config.toml
train_examples = 15625
embed_dim = 128
encoder_activation = "silu"
encoder_widths = [96, 112, 144, 176]
optimizer = "muon"
muon_scale = "original"
adamw_lr_other_params = 0.002
Rows from block 4 of the audio encoder of a small contrastive audio-text model, named by matrix and row number. Each number is 500 + 25 x the weight over its row's rms, rounded and kept within 0 to 999. All counts start at 0. Numbers have three digits each. After the name is the row's rms in percent of the matrix's.
After each channel's rows are labels from the 100 clips, of 14976, where the channel reaches its highest value: "strongest on" is what is common among them. Only what is clearly more common there than usual is listed. The data: read English sentences (LibriTTS-R). In brackets: how many of the 100.
# conv: width-5 conv, stride 2 (encoder.blocks.4.conv.weight, 176x144x5, each kernel summed), inputs 0-143

conv.81 102:449483481533499540487499519471507490539486508532474526475500501482507492550486497565506511454474503451489501500469502492505497480519489508509513551501508472516501459517525495513494493480528477462503480462503485537519559504505493491497474508496473472457511504513510526506499520468465477476498499497459586492506505468492444505458478484509498498490476489462553507535480509515484499472506471477505540491473534511513503532509506569471519
strongest on: the word "was" (54)

conv.145 120:494500477495523519501550508530549535495520484498515537525503517497527507481487512487576483509483499488500536489527526504478503530504501515494506541546500527506493490497513499519506470461463510480494531535497474512507557516528518489498521515514493488481485491530556529497514482480513504516504507518492499505486529517511495640492509501503520501506488488492548521496509521505505530488515506492460587497527507519539500515486486522506512
strongest on: the word "he" (50); the word "she" (40)

conv.12 092:493486549519510553521519481452500491483485507523528498505461507480487487524491472555507480474454444509496530428487508490514477480452453503487478521485530483509497498525504507507479496517488516457530489502496496486489487522470483521507478478498489499495510534475517557484475473506498497507484541509540507473510518477500501491511504568492509480495506514518536525568475554535474481504523487487522517508536514431479497496531479529490523
strongest on: the word "was" (37)

conv.57 088:502509551470516514484492494519482455470496508477452488496507505482502489466499496492504495467460493514487527496481495478489555521502555463467489523476499448533457477472419463488532500480496540477551470470486503493496467502483496499528490527541532501499489497517485528476481543472449497497478479429512505521486538508477492475441498482504527476479473490495542499498517492513451483496520485485460512498475510498497507520505486493494520
strongest on: the word "you" (37)

conv.126 096:518509494516510482491509497499544515504542478499508490486583491486505470498509486505483564510497555442501502492484522502548471506584460508549529496492478499526514520493478528513491517469494521527494495514502572501546511520604498478528496510509552494492482502489507509486510459481496494507504521580500509493493505497525514486514485490512509531504483494479504479504497501488499496512497492517504485532512493504488499499496507502442498
strongest on: the word "was" (57)

conv.138 115:497483459546532537488501499561512554487495491485505569518492517497490451508504470524498498469481521560506466506530499485513516510555500508505512504505538602492532502483541499472519500493509518498486568498492523504501503524508495520500496504502538500496540512530521545496512490488475512516499492467517538512515483502492486478503515558515513515503500507497542516558497510495505512509474515500519497519492494483512469512560507497496449
strongest on: the word "was" (60)

conv.69 096:524493520501507470484485540486519484514509480475482496540483501493529446527473502506528491507509466498495508558485490540500495511487501496500469545464464511474513442533510501494512452489488568496532494507485496505487438491490492501508505503511481458523486480520498454501507479534506496498463570561469498485544509477487491485483512475542486462487498527515478470461467521495506482482487491495491501507586501456496522487523497487477498
strongest on: the word "she" (39)

conv.76 095:463487481463496511477494478496473473509522478452512444469512471496483478488514496521476499516495497493473487450484506465504476457502502472499503503490469503490549477496489501511508502514503584474479494478508483541498513540544495493484529543502500525504419494528565523487513556504466497499519507581497480492491464480496495501541490522504479509489494525475525475493495502513497493494543509491508508512472461506476472507542483466466497
strongest on: the word "you" (52)

conv.74 095:513476507535505480485498530503490498505503544510514489549530521485535558519487488509503529516509496509494506500503503462496471468549501513546470499515495501537498511476582576504472541510458460499525484537504509487509485508552470467464511509491539537459506488474503511528481493495505510521475492481490490504488486493527502508505451518493488545487548483488473494468492521497501496486509508508489466589491507486502506479494562508513487
strongest on: the word "was" (38)

conv.157 090:471501476516481515500468466519514491487492488528530477487475509491501482508502511491499499484534517466501516480504458514488496508475498491490496487531505473482512482531480521519484495476504528497493489548521500522509508487470440520496539518504510498518539499402484483509584510503471483504510512522510457498523538498522491540494494560486477500501490463514524536518481557460564497482474477531457479535493515486477501516539501498529449
strongest on: the word "you" (43)