A small contrastive audio-text model, trained from scratch.
Model: 9.7M parameters, log mel input, encoder arch crnn, encoder norm batchnorm, encoder depths [1, 1, 2, 1], encoder widths [96, 112, 144, 176], encoder rnn gru, text encoder width 256, text encoder layers 8, text encoder norm layernorm, text encoder activation gelu.
Training: muon at rate 0.039, 2400 steps.
Rows from block 4 of the text encoder of a small contrastive audio-text model, named by matrix and row number. Rows with one number belong to one neuron. Each number is 128 + 24 x the weight over its row's rms, rounded and kept within 0 to 255. All counts start at 0. Numbers have three digits each.
After each neuron's rows are labels from the 100 texts, of 14976, where the neuron reaches its highest value: "fires on" is the input token at the peak. Only what is clearly more common there than usual is listed. The data: read English sentences (LibriTTS-R).
# fc1: MLP up (text_encoder.blocks.4.mlp.fc1.weight, 1024x256), inputs 128-255
# fc2: MLP down (text_encoder.blocks.4.mlp.fc2.weight, 256x1024, transposed), outputs 128-255

fc1.686:128136188122133118121133139119104140093069115128134144140104175129129121150132131138155128135110128126133143123173131120138106143132058131126128141127159120116123123121124149129162138130127149195125125160152052128136128142146134155107102114130138096123113132119089106125152128131160133134131123150138104126127156162131123122132154138122148178118129177147132103143129155128119159159127
fc2.686:126130157151132128125129128129128179125130205127130126127129138131128122146128141120140128130135125128128108128121128159128128128128184011146114133128150128129116128122145117133106126024131124129132143128130131128121172128129138124129141132124129128130128207131128130120135129138124124170053121128119130127136132127125143146129129127117149127128121138123127128130129128125127128130126
fires on: "you"; "here"; "too"

fc1.110:116160178139151157128128165136196126128123120118091082115107126152146125142120125140131128124137127071129126128109139127128123121156132112131122134132083132133148154149137107095128127108131132103165123134128058125116130116128115117081152126147122126130072133128166128128137126123087129126129127134128083123128169122141140129131132120125229128148130230139127129068126138121116132139118
fc2.110:148131128138121127096128123122121128129125162127159124124136126128120129131128157127121128128126123128128105087129130128143135132106130069136121123128133129128117114128128129130126128123128118133128128129128199127137128162128108128128175130129129128127129129136128141116127127126128126128126118129125125127128114127012166128128127125255128010113128127130110130201129130128119056127117
fires on: "see"; "she"

fc1.658:071113143157125127134085125131148130133172148128106125110140109185105177121135110127168138140147125107168110123107168167125145106154141135107131149101128087191112140133108151118125123127156149114091112092131116160116126079153114128129130130111097137145130131156162096134118124117129170157126163137124125155118113125113178101137215127142142125103102147102133140131121140119154073122119
fc2.658:131198066130115134122128128145160104125180055141171175121128116132101092130119127097131042129071127125132132102128154130156130124132104115132118122131161131131118128136142130123126133167125052139116133187150118105127130130128107182122112144127163104126099124135128146095132122088124135121122092111131160128134138119127124124136152127124111125138118040132180146136131135120040153146148
fires on: "same"

fc1.401:158105136128136199127123150072138133128119129129141116092116129135123119168146040129142131128127095133137142128145185098126126138117183095169134146146123119129073126133103113116108130079123143147129110112101106127132133121106130130150156129164116134173178107126121126129144124150184075146142132109118112153074110142133138110131091194131139116116128157126134100115192095131116134128134
fc2.401:126134118035139171154145128162146136128129069126134144130129127123121128112084107128117105114149132151146134080118114126143134111147129142128140128127131117128128130133095156128123194130129140129123109122135174129125129030075058128108169135195172110128128125196111172127063146113146116119130085128142112185128127160113155122131054102099096126168128123118127118123127149130139128127144
fires on: "was"; "pay"

fc1.442:095175124137120119119113141119132161110072157146146125122121076128055091157107120143127115113131165152156083114124138131123111108138123138151101103150115103140110144137129124136057137112129091125138139121149119141099146120156125108102123130146128107124095090108132116121110140140105159144152179148139138125136136134145121104082134162132121129106140170137131146159106148129137103095129
fc2.442:129129117129158176127100112141100164166125131129113122142150127112047128127152067063128126106173129132134128113105148131136176149129095126150121126100131088116149111150133130068126144128128169093095111145138113130128122128128091127125109132207129129123127141126120174081063125156128131090113093143128111214138084118118148140119128128146130128128095149145215104163151128130088159076110
fires on: "down"

fc1.58:103108144130124116139127133111129195126148142116131129091081106148103152124156134135132128110145128132123156074095142126082129151142134136101131115152136152108116090145139090123131103107142101126103133124126099124117094125135146112121138157123148114135094115124139120148102121168115092132093162083111068197126113140045130139127133101136118136153134130121154127156158098183134098121156
fc2.58:128148136129121128130145155089128155135127136112099128145082096152128102128128128126088116122124136155154160133137128128142210125126116129132133114128128128150146122140145135076147190071128140125133107129077127117134108133129130129128113109129104128127128102128129127127148098133119131107156129167136126115052132131146127127127127174117113127128100119125156132127116135130085141133076
fires on: "down"

fc1.256:115145107175136122117093154080154168128141111122094125164080073132128175118149101154134092183107174131148150143141158108155086087142093053131108118147122119144111114121127127135133178108163131116119179100132144131130132096107130155126112140127120165137126134130130111117125144092130112145130114121110138174129155123146142139116147139115151104098162117177122115115114161138151127126126
fc2.256:142133134139127108151129125134124131115084136128126152129142181128054093128147125125222119107185130096163128096184098151138144103128117105128073136135133131128114128130154127155135132088099110072120113125138127128106128123124124130155104101133158128127128165113142114110116123147120130171137123147131129116164117126090163097121183120130110101163092089138135210075127120097129140125116
fires on: "same"; "say"

fc1.106:097059128139180128180109129135129128122129124128152127127129137161123120130113122129127092143158139140130131116127134128128126163128134082123088129129082173131129127094128124154130139086128125128091135129102150105211125133128130129087124128123126140128154131139047159180116132132128121128128121205128126171128128096126136128131118128125160136163128123132129128138128130104128084128116
fc2.106:255150128127127128127115128127129129126127128128127128127128128128137116128128125129128131124141128132128134127134128138127128128132131128159128128150128128133122039128128128128128129160128127127128128128128130129128135126127128128119130136128130089125128128113128126128127255128128127128129128128128104128125127129129128101126127127128127129070129209127144064128128117128127096128130
fires on: "<end>"; "she"

fc1.395:097141134088103140103137104086152106111123153165115143131126117121128155134122113134143131123125139156102114137139128119131135110141099126113128085154149121105108130151132056132141141120133121134054132105166108114188123142104131128107108148117105125107121127109133129094105122137067156178180183151128113116059131125067141152103124131128104160109162138135137096102129178127138116138136
fc2.395:122113115128132103128128127122082176123133107124139124123133126143115125123117189165163139147107128135138144137125151121128129121118149128139144106156142136168090127129114133127122138120128168151118120125053128115122141116146130156128133137128168089139121093126128128205128138094128143068168128099125098094126135072100130130175128096096141128128126101189130147128127121065093092132135
fires on: "all"; "one"; "will"; "love"

fc1.579:087114063134115129133143129129149127111130132093105130157110128146132122117139135150091110126126123096125130107070129169133148128121128127129126105127128084096130133161131114160086128129129126197086125127145170122155127148129128108118126129162113101123140134130168135163122109127173137088133134137127127134128129137126124111128124142125125122094148147107230126122076144128084111169145
fc2.579:104124122117136124106128145082145120054129121133128127254123104130117127124128122128130126068136128129128127128115087123171128133131136129079129128138129128138146134145125128135152079255134128128131130138152111120128126128153248130128047097123101093126120146137124153107135128134148073129144127180126124135141130127114132130141175130125169130134067131201121136128127095128131133127131
fires on: "she"; "he"; "you"

fc1.354:132119130158152167133144105128182125131168120078127108132140111111121126141135109170119120102087166142098136119134149153130171166135116154115113140186139120100130147133132126132072145074129118095132129166138113140052155124153153089143134168148083127120133099127141136136131109120137159122129177161131101124095124125135080095130122136146118067158111152128132126127143078118136125085122
fc2.354:114110128129148172120129128125127155135129124126127127127131079111121126130113112117143129124134138125141132145128135117123131158111104104121145130128126114112161132125127123124124128200166133151168182105110127128137101090139114127125139149127137134085127141122140113156130137141141124108128183098126125142123147153118126114117124124128127155066163138149128091096118124169121179117126
fires on: "down"; "way"

fc1.492:131154134125159141103117124112128113107130150097110112153102120112125103111163145161099129129129123112171102089131181130123156134174130156149133135138129130109090128124172176141132092133141183110151108129095142125117127127116156148120114138162156124120124135108141131111111143158134109097136132077135118113128103127160144100148124102127159104059098140103143192145137167110155073101118
fc2.492:128154080092134124126141074126098154145128117120140135117141106128195135113124128135122099127134120117131120172114139127147106118128128086145132100126134142000122159050107126106161142145123176139129126113117131133121115168136123116178126148145153141120128128103141140144135156124139129145135105113165098130106133121142107109128163176128111128102129113099122191121173144126136130131114
fires on: "down"

fc1.496:126147097126124120117122161128113127100130129126126137116126109131136139141113106106134125170115122128102110155079158102126141129150122115127111128129129152081106135141152120129130151096169097122131139143092153102130139075197177127142132130137040127137129112122092110128089092158129126150086146124125158203095127164130101135121117146140137137122128144146125100112151147143143126157094
fc2.496:126119135133189124127131139100133181092126122129127069128121255118124126129120090145143129141130142111113138157129155133120122106120110128134130129111128130125126128119150100126155125130111116120113139147147084136113115110132117135141043128120155140122126138137134088124131145130139127133153146125135155111120127128154127121129129107102133115128128112128133128119126125134155123115108
fires on: "his"; "is"

fc1.237:133141134135123123106133134114163133121100121135134130129112133109123156129102153140135114145143159154150146118121124105100136127126123111112161123127128133125118130124125108118103128106145127130141109143166127139137114127180128113126135087144132066091096181134125119148116101127119112133103184147136114109114139115087105120119150122140106157113157137161110126094118174110123121169129
fc2.237:143126178117122140122048134134127159133109161105139122114026115150125072114147098120127140111143126082133126129121136159149078132146161025134129148128152124126134134130183150131117139110117138129126119124128124151112129132128130123177130126128150124129141131133114113123130110146129188128122121129115128130181122127129129117128138127130154127160111170138110175141124105095127160099122
fires on: "you"; "too"

fc1.236:128132190128130188128128122133114132165062128123128150223128128124175128128128128138133128127128128128128120129126123131096128190137144128128128129141128066136128173128128128129128132129128148136126130129136128102128117100147128128073125174136121114123118122121128131132142128126124123128132072132124128128046128046061140136137141148128201128118117128128124130100122086203144128128129
fc2.236:125126127129127128127128072129128130128129142132132128128128127135144128126128129128119131132128100120128117126107129128128126128129094140120131130130128128129131135131124128126128183123129122073128128127125128128128255130127159127129132126126165127129127130126128129128125111119128129130132132102128129128132120225112130128129128130134143128121125128120101134126129127128125152126061
fires on: "too"; "tree"

fc1.753:128125164128128128065074128142127130128128087127128128128128128128131128128128128200128128129123128255128128128128128128128128129128128105128128128128130128136133128128128128128127127130128152128128111123128117128128128128130128126128128128131128158128128118128128131121128128154128128128128128177128128129138194231128128147126128128128164144128128233127126078128128091128128000128117
fc2.753:119128129135194114114129125130149126128130125128128132130122255154128128075133127137122129061108133145135128121127119130129132135120125182102138083131128126126126124127131122127127119128129128140128128159141084128119127129128129132104128115085132124128130144129125129133125116127128133126133132125128139141129131128124130162128125104131134129095124133122122190126129132132132121128120
fires on: "his"; "as"; "is"

fc1.100:128126133121177127136186120159126119129104131123155128142124131184102080097126127130097124110127132082130121095130176137059139098186120133129100120148134174125176136099133128116130115128127127133111152132127128116137007121128101102132117128131113128129128127130130128138142126131131095096123123121138128149128169092148143109119134066115124146088127128132130129101115114126087109112111
fc2.100:094115128125149115130128155151167046113133087127152128130128127120128104128153094145135127125142128128141127242050128163193127148115147143119144126105129129111052126122129132123142117108127107123129128135120117119121128116158127128129104127133151172160126154125109127126128165104128114115126127145131134181124150133128128130115128130128159126185126128137133128137164122114113155128131
fires on: "face"

fc1.8:091166123095118131067123121084109155127070062146167188151143111113159141123113131133151081120122123129207131128118160128127095130104146122149129091141133115124115130175141127145152126091098084160104136089075118125128130146097127139167099104094126087119155097115131149123098122133129123131112128146126168129128152125099140110185071133163129122119098136127124132141100188138130132127136
fc2.8:117130127117142135215128129119139128104147119125111132096146128126127130108130059134133125125144148117101161130133134131149102100160102076140127112066134129153112128134094123127126106154137145123135108124135116122150154142125126122126128095135148110128104118126124123129136136131128200144128178139128049135109050132127145128125149132106112141074175129217121128127130103129106171110140
fires on: "down"

fc1.230:133116137124130129128129127127140126132134130126133167090127163171106127128139151177147106126132106122137108140159103130129138134161119096101112124108103192138130127051130141138119132138146129098127107167129126147159119120127121117101124119104128127129144155123154078128048116138127141161093171129068128138131129085113163158129127125127119121127151121098128133122129105129131099161126
fc2.230:154114128139128120128128040146080127108125186145135125129131102128129125127112127097118195129135128127129129179124129116133128133122141122123142127129122127127094129124136129128126190126129127125131116129124096128129220184128137127129116131122129112127126129103125124128129116127126123128097071126128121098128150127150089124128137127000220152148127128127138157130142134127153131120153
fires on: "you"; "he"

fc1.455:091127069130149130164089128133131113161128131104125090094154144122136116128104142141128116102104140101100164086136149134208140113132129122105132151131119104161118130134143095091103188122122147130130153143156125125137111131123102148126138137121140132127142118110128129113106161146129109137119164132130105127052135158144154128152090131115127182106132121159098133165128133148115090120118
fc2.455:124101127128128129160128084233126127080127117127133128155097128127127128128128129128148119145126133130173128129141128150085095144128135131116128127125133153148135121112128126128127123126127131128133128117125140143081158129125163146128114122134128132128095157128127126128128131104137115176160127130139129127139103128121129127131128123028114056130128128133165128128128128123146167120128
fires on: "face"; "speak"

fc1.239:132128159134129127085128127130131131104129124128129095062033129168129165140107113128128128160159135011132152131128128125128130129140137083128136129128128128078041140127091240125128126132127162129151191129080125129128077093128142128127129143111115128125128104156128141128114139128118128127121128128082134127128128149158096073128128149124129128128160149128133128169139105128127113128131
fc2.239:128128128128129128128128128080128128128128128128128128128128166128128128128128128128129128128130128128128166129111128128128126128050128128120128128128128128129231128127129128128128128128128128128079039128237128128128206128128128128128128128128130128128128128128127126128222128128128128128128127128128125129128126128115130128128128128128128128128128128128130000128128128128127129129128
fires on: "<end>"

fc1.141:134166170167068133111156126183083081099098127096129159159176106126119120123126129159094127120163123132120124118141141105122116145123159125122121156121145147147128104106170184130101128119122128170128124145131112123138146118103180149116131118126137104104138162166140141117143140129131145122117141140121080128117153191189089145143139120145143142104121073149137106116137130136105127151091
fc2.141:093128136165124123129136113131219130119128129125160141086072139113167123122065134128137133125104125134125106131107128122114077109128134056088167091094129128143127126148128107122132110127096106129099126128104206118127109153112167128130127131134125140134159134122120111094090116127127130126157117130186154129136132085114138130099138172131130142125114133121118136127128164129131125104154
fires on: "see"

fc1.16:091145137124151141138129143139144131127121140118079137140111122104127126114108134149147136130129120146173116084135122121093106096107126132128141198127153151178132132090128114147151134143116157098031129116155134119125124081131108127128110126128121146112104105123107107126152139123117136127129110147113134183137088117123167140124156105128127091119092141144155122129117130123138068138047
fc2.16:194128118136119130167129138161099129129147112124121127112130178121086134135128126080164124080121058116100128127116122129128133128137085128097121127140138129131132207166110133133135120138132126132080124122188128128159177132127119127125134123134139116118092128125128122129128124128134149127127130128124131140129146145111133116128119134128129122175128104128137127076129152136097139125167
fires on: "same"

fc1.391:128134128128130128120128128130162197128112128128107128128128125103130128118128127128128085128124128158128128128125133128127128139124133128128128128144113128128104128137121129130162092127127167095128128128196134111127088073154137128116135128122148128128128128128119127116128135104116128128167151145128128150128194129128206133108128128139152167122128255106126128099128128130128128128057
fc2.391:134127255128124128168128128126117125128128128128135128136137142128127120151128110123129255033130130127128128126128128127135128127127128128127128095128128128072127129127128128128126127135126127126131129128128128126129128124128128125129128105170127128129127128129116126128128128128159117128178125128129118128129131127128115123128127128129131129128120128128128173128128128128128133127128
fires on: "she"; "see"; "was"

fc1.26:113114141112122113127127099123118129166138154126108123145149183123116147098080130163108129200111133147131120091124159130087134151129130135130119126099163100085131127117090078073112125114155080172102088121181125077142129180147132133111194081128168134143095157118139091104112119143098112164112127151135110132124202141157106124085109116152157118092137157157146094113127129130219175098101
fc2.26:123119193115147123108126145152162142118105152147130128130111185122125123136127150126199132128130140120167113118078127131128111060134122128075125119128132138122080128128139128163103153145061136129109129149082177132142135129127108128162130108097129139126145136117091130128099128144158129128117137123126185127109126100128127122128128126125150151128111211063128149129108139140128084148126
fires on: "too"; "days"

fc1.42:116128110128131105138127101138119105106097149128137114135125129151147124159131131154145088115145126082196128086156142107099107129175104085124130103130137126133102124139113131135132145128075136177136133138146125120136158149139144128126130095075137128116146101122152120122129128133112128129148165110120152120060129127123160145120136098125143125128170120107140166124145110103128134164136
fc2.42:135129128128142125129164108128115130180124132128128105149096128151155129114143159112104128180090129122131126047138143127128085129131150135147126129128124140134142115084127080129105092128140124125129126127047150132124115110109105127139128128185145109109082119173125128130119128128128150129132075133155193123172128126128129140152148097135129134119125124134131111128124111128139163127168
fires on: "she"; "see"

fc1.575:118134095125131127136137133133118143137125133145128132124106088131128125138124101127120101066125132134128112126118112159128129143124118143125068141128147143129126134043127113128127160169160116117127116172131131128132134152137144128138114139138123128149120095130075138147130162130129141102127117128128109128167095122025164120096128077120128119160133169159217113199128142135128108119118
fc2.575:126129118124159121126128096124128128128109092129121129128127126113130129122128173128129126249140187128129116128117067128131165132128168116129127125148129126121153128244126129128128020087129130118160128128084137128117134127118123129131123134117110121119128126132095135129116128080139134120130125156129128128114143165129125122127123131118128130155129127106127126127096118129122000128102
fires on: "was"; "is"

fc1.622:127127113135129120134118213138147169149119139126088143126163108104108118120125132182123121150116129075128128141122172129184092133136097073125128124108128131133127142164119141129104128129156144148126125162126115191146143129127180151129151085151131151147078136131078167134158124126115086111130077137134047110126197173118138128166088110135184136119128129133130126136131142131127113137147
fc2.622:119120118133142130135128098188122126129078129104127128157110140122146128129154193130201137136105116129107128126131129118079126102126131133106124126128128128122061128161127126141136126150080127157127129010121157130132069203106126131128131137131179128153133129128127125127128126128053128129132142128127138109128124128127182165110128136131094127131175127106131127125128128121128136104143
fires on: "face"

fc1.66:129125120133114121127098062186144141218116118145148128134134124123114114166126123125142137206130133095128123107162134156053083133132119135127121138100088129137103170128115129169135122140133130129127129115160128139196109135130126124128124149144172120153129142115118128126143134124126130130118128118150113110121163158135128055156130133143111122061101130118147064157140148171168053149138
fc2.66:105158091139137128108148143134128128123139114127114154157127128144153095129114136140152122095068126126128118067155128126129131028233130124126129093125121234088066114071128123128127127127128129158066128148134131110100127189077095128130119128143128117117133115128128128140148141152128126134128129156105131126087131107148058128123136137122127077100130133128127188129131126112126127130150
fires on: "face"

fc1.306:128129129129057128131180129119053126194140099128129181111115127128128139136128134148069024122120145114126128125120067168139140129140130177127087125130103128179123128121116130126132128127128119104127132155205130127183127128129127127123214131133159140120128103121128133147124158172126130125172112129128121137135094131128188153142125129129132126130129133116115173127136127142118118129133
fc2.306:130128128127123130132128090128128134129127129128128128128125128127125125128073130128128133131127115126127121125129129127124125129128130129125077129141128128127127127127127129128127001120130128220130128106128134128128129128128127065128128130143116124181128128128128128134128129128126147129129126153128128128130131126118128127128128148135130129127132129128131121128126129128126128164125
fires on: "see"; "she"; "should"

fc1.630:114149118090131129174124111134135075125135186141123131121135113134088119124111127123115130107102131126111136125098123132171115141134124105130132110125142121160126158109128140163063112125106126171113129110128125160131128106110158131123116165128137081117139130080164164124146131108122130131139120130079124105121172154133107124134142099130151143125174116159090142120176120149102127123058
fc2.630:055101123167114121140130122152122128072128127120139136147137106128123128091152115128155133151131128134128117119130130110086143117167149127134127133091145128108131120108129123142151113117083130129154109126128130114099125106153169127124218125078189109110123157151162141110122130124129093125126037135164121128153096088116121149128128122130140128132127127120088128143139166091185166115135
fires on: "you"; "he"

fc1.320:180128132120111134138129130128129149121124134129149112129129127133075126129112137162157122128129165115113102118097123122161128136133150107133128162210127106090125127112054129154129126124084126135147131025134127176126129128139127129130150116128121122135131127203128129133127088132128128129130142120098045099136215113126080120128137124125159108138137139134126124133129138159115128155090
fc2.320:126177128137135127124124125129131128071131140121128128126130119130127129200120128133127128128087131157127107059130110142083188130128197126131128129128144128091128082129128128128181113089169137197127119137111123128177129128155127105171127129127137128128130129004145114138124128129113147128129128131128120110126128193170128128127161128134128128131124128128138132130127133128119117128130
fires on: "you"

fc1.675:121132131123138144122142126123118138103134111143139129121093127184138112095128148150134144106130172109131119104086170075114128123143125167142150121121120122108119123151115131157103119124125143143090107101113162178133150140137120127106134137161135142145085090079134092094101116144131128115117137128118081120166138136125157145101168160086139133126130141156157078123120127093107117128128
fc2.675:155133142128131130140128110098151146138129127138177156130127108145133167122105138141084110145142108150133126069104153160103128099099130131108100107133122138172136123114135146128128218111128128192113141129121103121142128070120125173129113114118149103128138131125095116101119164128130127130136156147134127136104135097085097121131078129129130131124146065201104057129133143145127034122128
fires on: "she"

fc1.467:136138131073127133131149099125098152164132153091163081152111111128096145086128084124120169129083125119135131107155111114122115124130137088118132124139108133124183125110145119142128134123132111124163121127124129112172147094091127140127123129122110120134124174152128111133104145149081127114185122112154129142110143126060118162157126114148148155122099115138156131128138132119151128097135
fc2.467:168132102146130148094165136126116130194133125175129126115131101129118111128106137132139071112111128082118128126182106177128128100155144100143154116121104139114111119124127128064127231047114086123128121156140116102128117130154134169127127129129199128130128132132142100102154112130129167105143129143129094078132133116129092128102135157151150127160124114105158128132149222128125202128110
fires on: "you"; "he"

fc1.186:090145155139124126107163129164122129108049131128119141131130128132129144128109135111166128151127193126138127076100126137127132157139149167119075111129136139128114111129128178179128128125105128127104080128176128145127137128129128107128128128087128112126108092161158080076168128133151120153123150088160188144126171128131127127126103175139128032128092130128128109124111127124128128098121
fc2.186:126128127127128095137128128150128076126128128128127113127128128128129128127128128128129155141109128131128128128127000128128113130133128131130128128128127128128094130077128128133129127143107136132054128127128127128129122135129128128128121125128132126129128128120127071128124129129128127132128128128119141130112132128129123137128145130108127128128128128158128128128128127128238132128126
fires on: "see"; "years"; "sea"

fc1.242:170132163130128145140115170100140124125127171121184143163125123125109119126092118140167111106093121092121158143100139143085120128119133149127138134145137125064132164078117154128118127125147100124183139074128128132130090073133153127133154120112149129111122123136110127077122127123127128122087156172129157134117127143138114136128153123115157081129141112167176112129097146131100136132130
fc2.242:052126127107111103160165088127130105128130120117128151142148129128132146130104131152095124161165137132127121134169165128128119180126163126099121127128127128144126093131145128128175080096131124128128136102105108130072140139128126122142149130119154148114128129115064128136131122128108134130128128118138212132128090117142159134134114133110127133117127127128122081125133129137165129127111
fires on: "his"; "is"; "was"

fc1.270:102159129145077085137137130130131171121142144139093127124114109135130136167130134137173157130105138131117109152131130154133124116140115116168086109125128195117084111122114143157139116130094092112130158104137136066174123149121096093134128089142127156137135106168127124120119126127139147189129098135158128100117191125131120132140144163154128121084119134128124144151104167107108120165121
fc2.270:193137125105099124140119125135150088125136128130176139141118126127129129125118129128142202128185121107123128149123097111128127106157080128128124128128128128140125127126146114082127057119129096139118117125131127170158125137126126127129128167129126136101128130096201128125128111134186047134035132148128163153130125130126121151092119108127109078161128128124153131128129133126080129129123
fires on: "see"; "sea"; "years"

fc1.356:133131125125127209160148127106138128141154117173103111095126104134130117130163116138136114024140135128121129139099117157154195129169134130136114128127138133134120135148128094125103145135120141113116142165134109132122110104115119125117163141126121112187092133143125123132136130128089128122137209106134127140159126160082127128134101116136153141164105129104149174131123099127089077120136
fc2.356:127128120089131128087128103129170112133132128128139113127127124106125131145127117172109145117128143129143127126128062133126147128156103137150112141128125130128128135141150130121132128132136145224131130118147096125149154128150126128125124132064182129121126087116124129131126128138170124075227138131128121071112140123145119110128135137059132128149205127134022144122055128129129125175130
fires on: "all"

fc1.145:156122149134117149120078163127104113124134143139130130126112072174120130116077125161107132117098126129124101106115067140068127131140125117137114140152132106088145115128139151110085159041082133128154130115121147123123129135083163119141115136131091131163113130143179140133113137106144150126125107170131131125127151059120138135123105150179132125131131099140179155152121164144126124151098
fc2.145:123147131080129128116162098136131128152171135136127122128122124128121128125125155157111119110145109113091121132128117108130100124133133099128132126104128127135113128121128115192154132129111128127118234111142121111149114131165140128128099161069172147133122121128112128139127057181102133128142149122145102221206128171168127173127095115113122121126131135132184122130134133106067099139115
fires on: "you"; "he"; "here"

fc1.619:113158130139176128140140121129116112125111120130088134138106048120142169104133106162124105132156093114128108109133144139121128122130134052084120101096128144191115111129129158165170120099128125105148105146157121119139105112135117148134143081102142121125127125124098104127131151114122118128122123127130113108107125131116131076135114130148175140134072120089150156144182155128127149130095
fc2.619:136132142141127136058117130131102137131146145123128128162107158121171142130121162131171129139124134098175127124163141129129129132138118109126109131148129125132127127115134129100126112127169102116161130177111097132223122116124147128133077184129132133160132119214127152128128097149128113089130122089141108158115144060119129077132130085131107078146062140121182108141123085124143128125138
fires on: "she"; "see"

fc1.72:119173125145131130152126148097128180128117154101142083142131128131120117129148147170179102136088136115128129122125097091128125144229147177103097118132122133128132163104122131127105173129159170145125141116129112136131037091152113150141163128120128135129128119107104120127131123078150127145126134126147105134104061125126118102055116175162204132128134129126154110128126049128128164161114
fc2.72:124122079084128115169130160115128128111108133129155125111127134127114132128175123128134127129129129084128141126129140099129124117118130117133145134137126128083127131137127119128117127179125128145178144219152137135128045123172130157128121128096138114121213151132107125097136127128101124128128138128125135128128146129150154118128129140115131128132187128164128043127128128108125128131187
fires on: "his"; "is"; "as"; "mrs"

fc1.469:096142148128118144125124155116172143147132148124074134137098126112128100077105081110133124125170136094097104122138123137119119145171131144129123125071160127131151151115124121117109109147100128136136100156122111118101142120141130126136125120133120139150116132104124131140098134127128124180137147133159097134103077138144143099130138167134146150147085135146133078144135129106130114127091
fc2.469:119134118114118144126139097075134123145116131129094121127094121120155158134167136131152138144129102095132173123130097103136132089135118125126124128144131141123140091114129152127128128055155121138134130125122126127186132139123129063134127056132173138170139128135118174078078131080150110120143132132146137130096099134128106165121131112113115165109128134144168125111161091146196111141128
fires on: "was"

fc1.402:152179128129127128087128135125216128127102128127129128124148129129129137155130129131129114129124255078128128082128148128128127128128137128127108191128127127126128129087138145128128108134181120051128141129129131081128107102127126111130128118128127095127091098133128255128128128140145130129129118151135120127128127126128125082128132128128050091108137183129144129161176128096129143125128
fc2.402:128128128128126128130128129127128128117128128128128128127128147128128128128128128129128127128131128136128128128128127129131126128128129129127128129129128128127130128128128128128127130127128128128079128128128128130128127128128129128128128128133128128128128127128128000128128128128128128128135128128128123128146126128128128128128135128128255129129128128128128121128127128128129128128128
fires on: "<end>"

fc1.489:112180128128128142128128128128128128128128128128128159140128128128128128128128128217128128128126128128174126128128128128128133134128128105128128128128128128128122128055128128128128128074128129128112124115142134128128122128231128128144111151128128127128128128128128128128128128128129128148128102128128085128129140128128128128048128160128131237050116204124128128128128128128127128128107
fc2.489:128128128128127128126128130136000122128129141126129128136130126129127128128128137132129124104128123128130128127129128129127129127126130127129127127110128127126129128128130127128131127161132130136128128128126136128128129128116132128128128131129129127131123129185127128128128125130127118129111133128128125129128125128128129126128127122128128128129128128128111130129130124128129126128098
fires on: "down"

fc1.594:074133130129119141118150153199123150129083170145142116136132120117104100113127097117143134105109134138160144109126139148124123162134134117111124128128135138090082126107178206110125133129157152163149144071127126131128176137103123132102109117160116140129144117121128078097141085062100052198118071136132124121141142155151105129123121114125126136131120150146162090129134126141123118122121
fc2.594:130171128118099071126056128124128110070145129129129129167129127127144112128128053106128130126139165109133128129127070167116109121142129121138126093128111129190138125128204128153129126090119040125119128118128126123141143124124085128128202117022127136095128125112126150125129130144144154128128129123127196114132204206135137134128122127146123130171128126163134127125158131130128065164139
fires on: "his"; "see"; "is"; "years"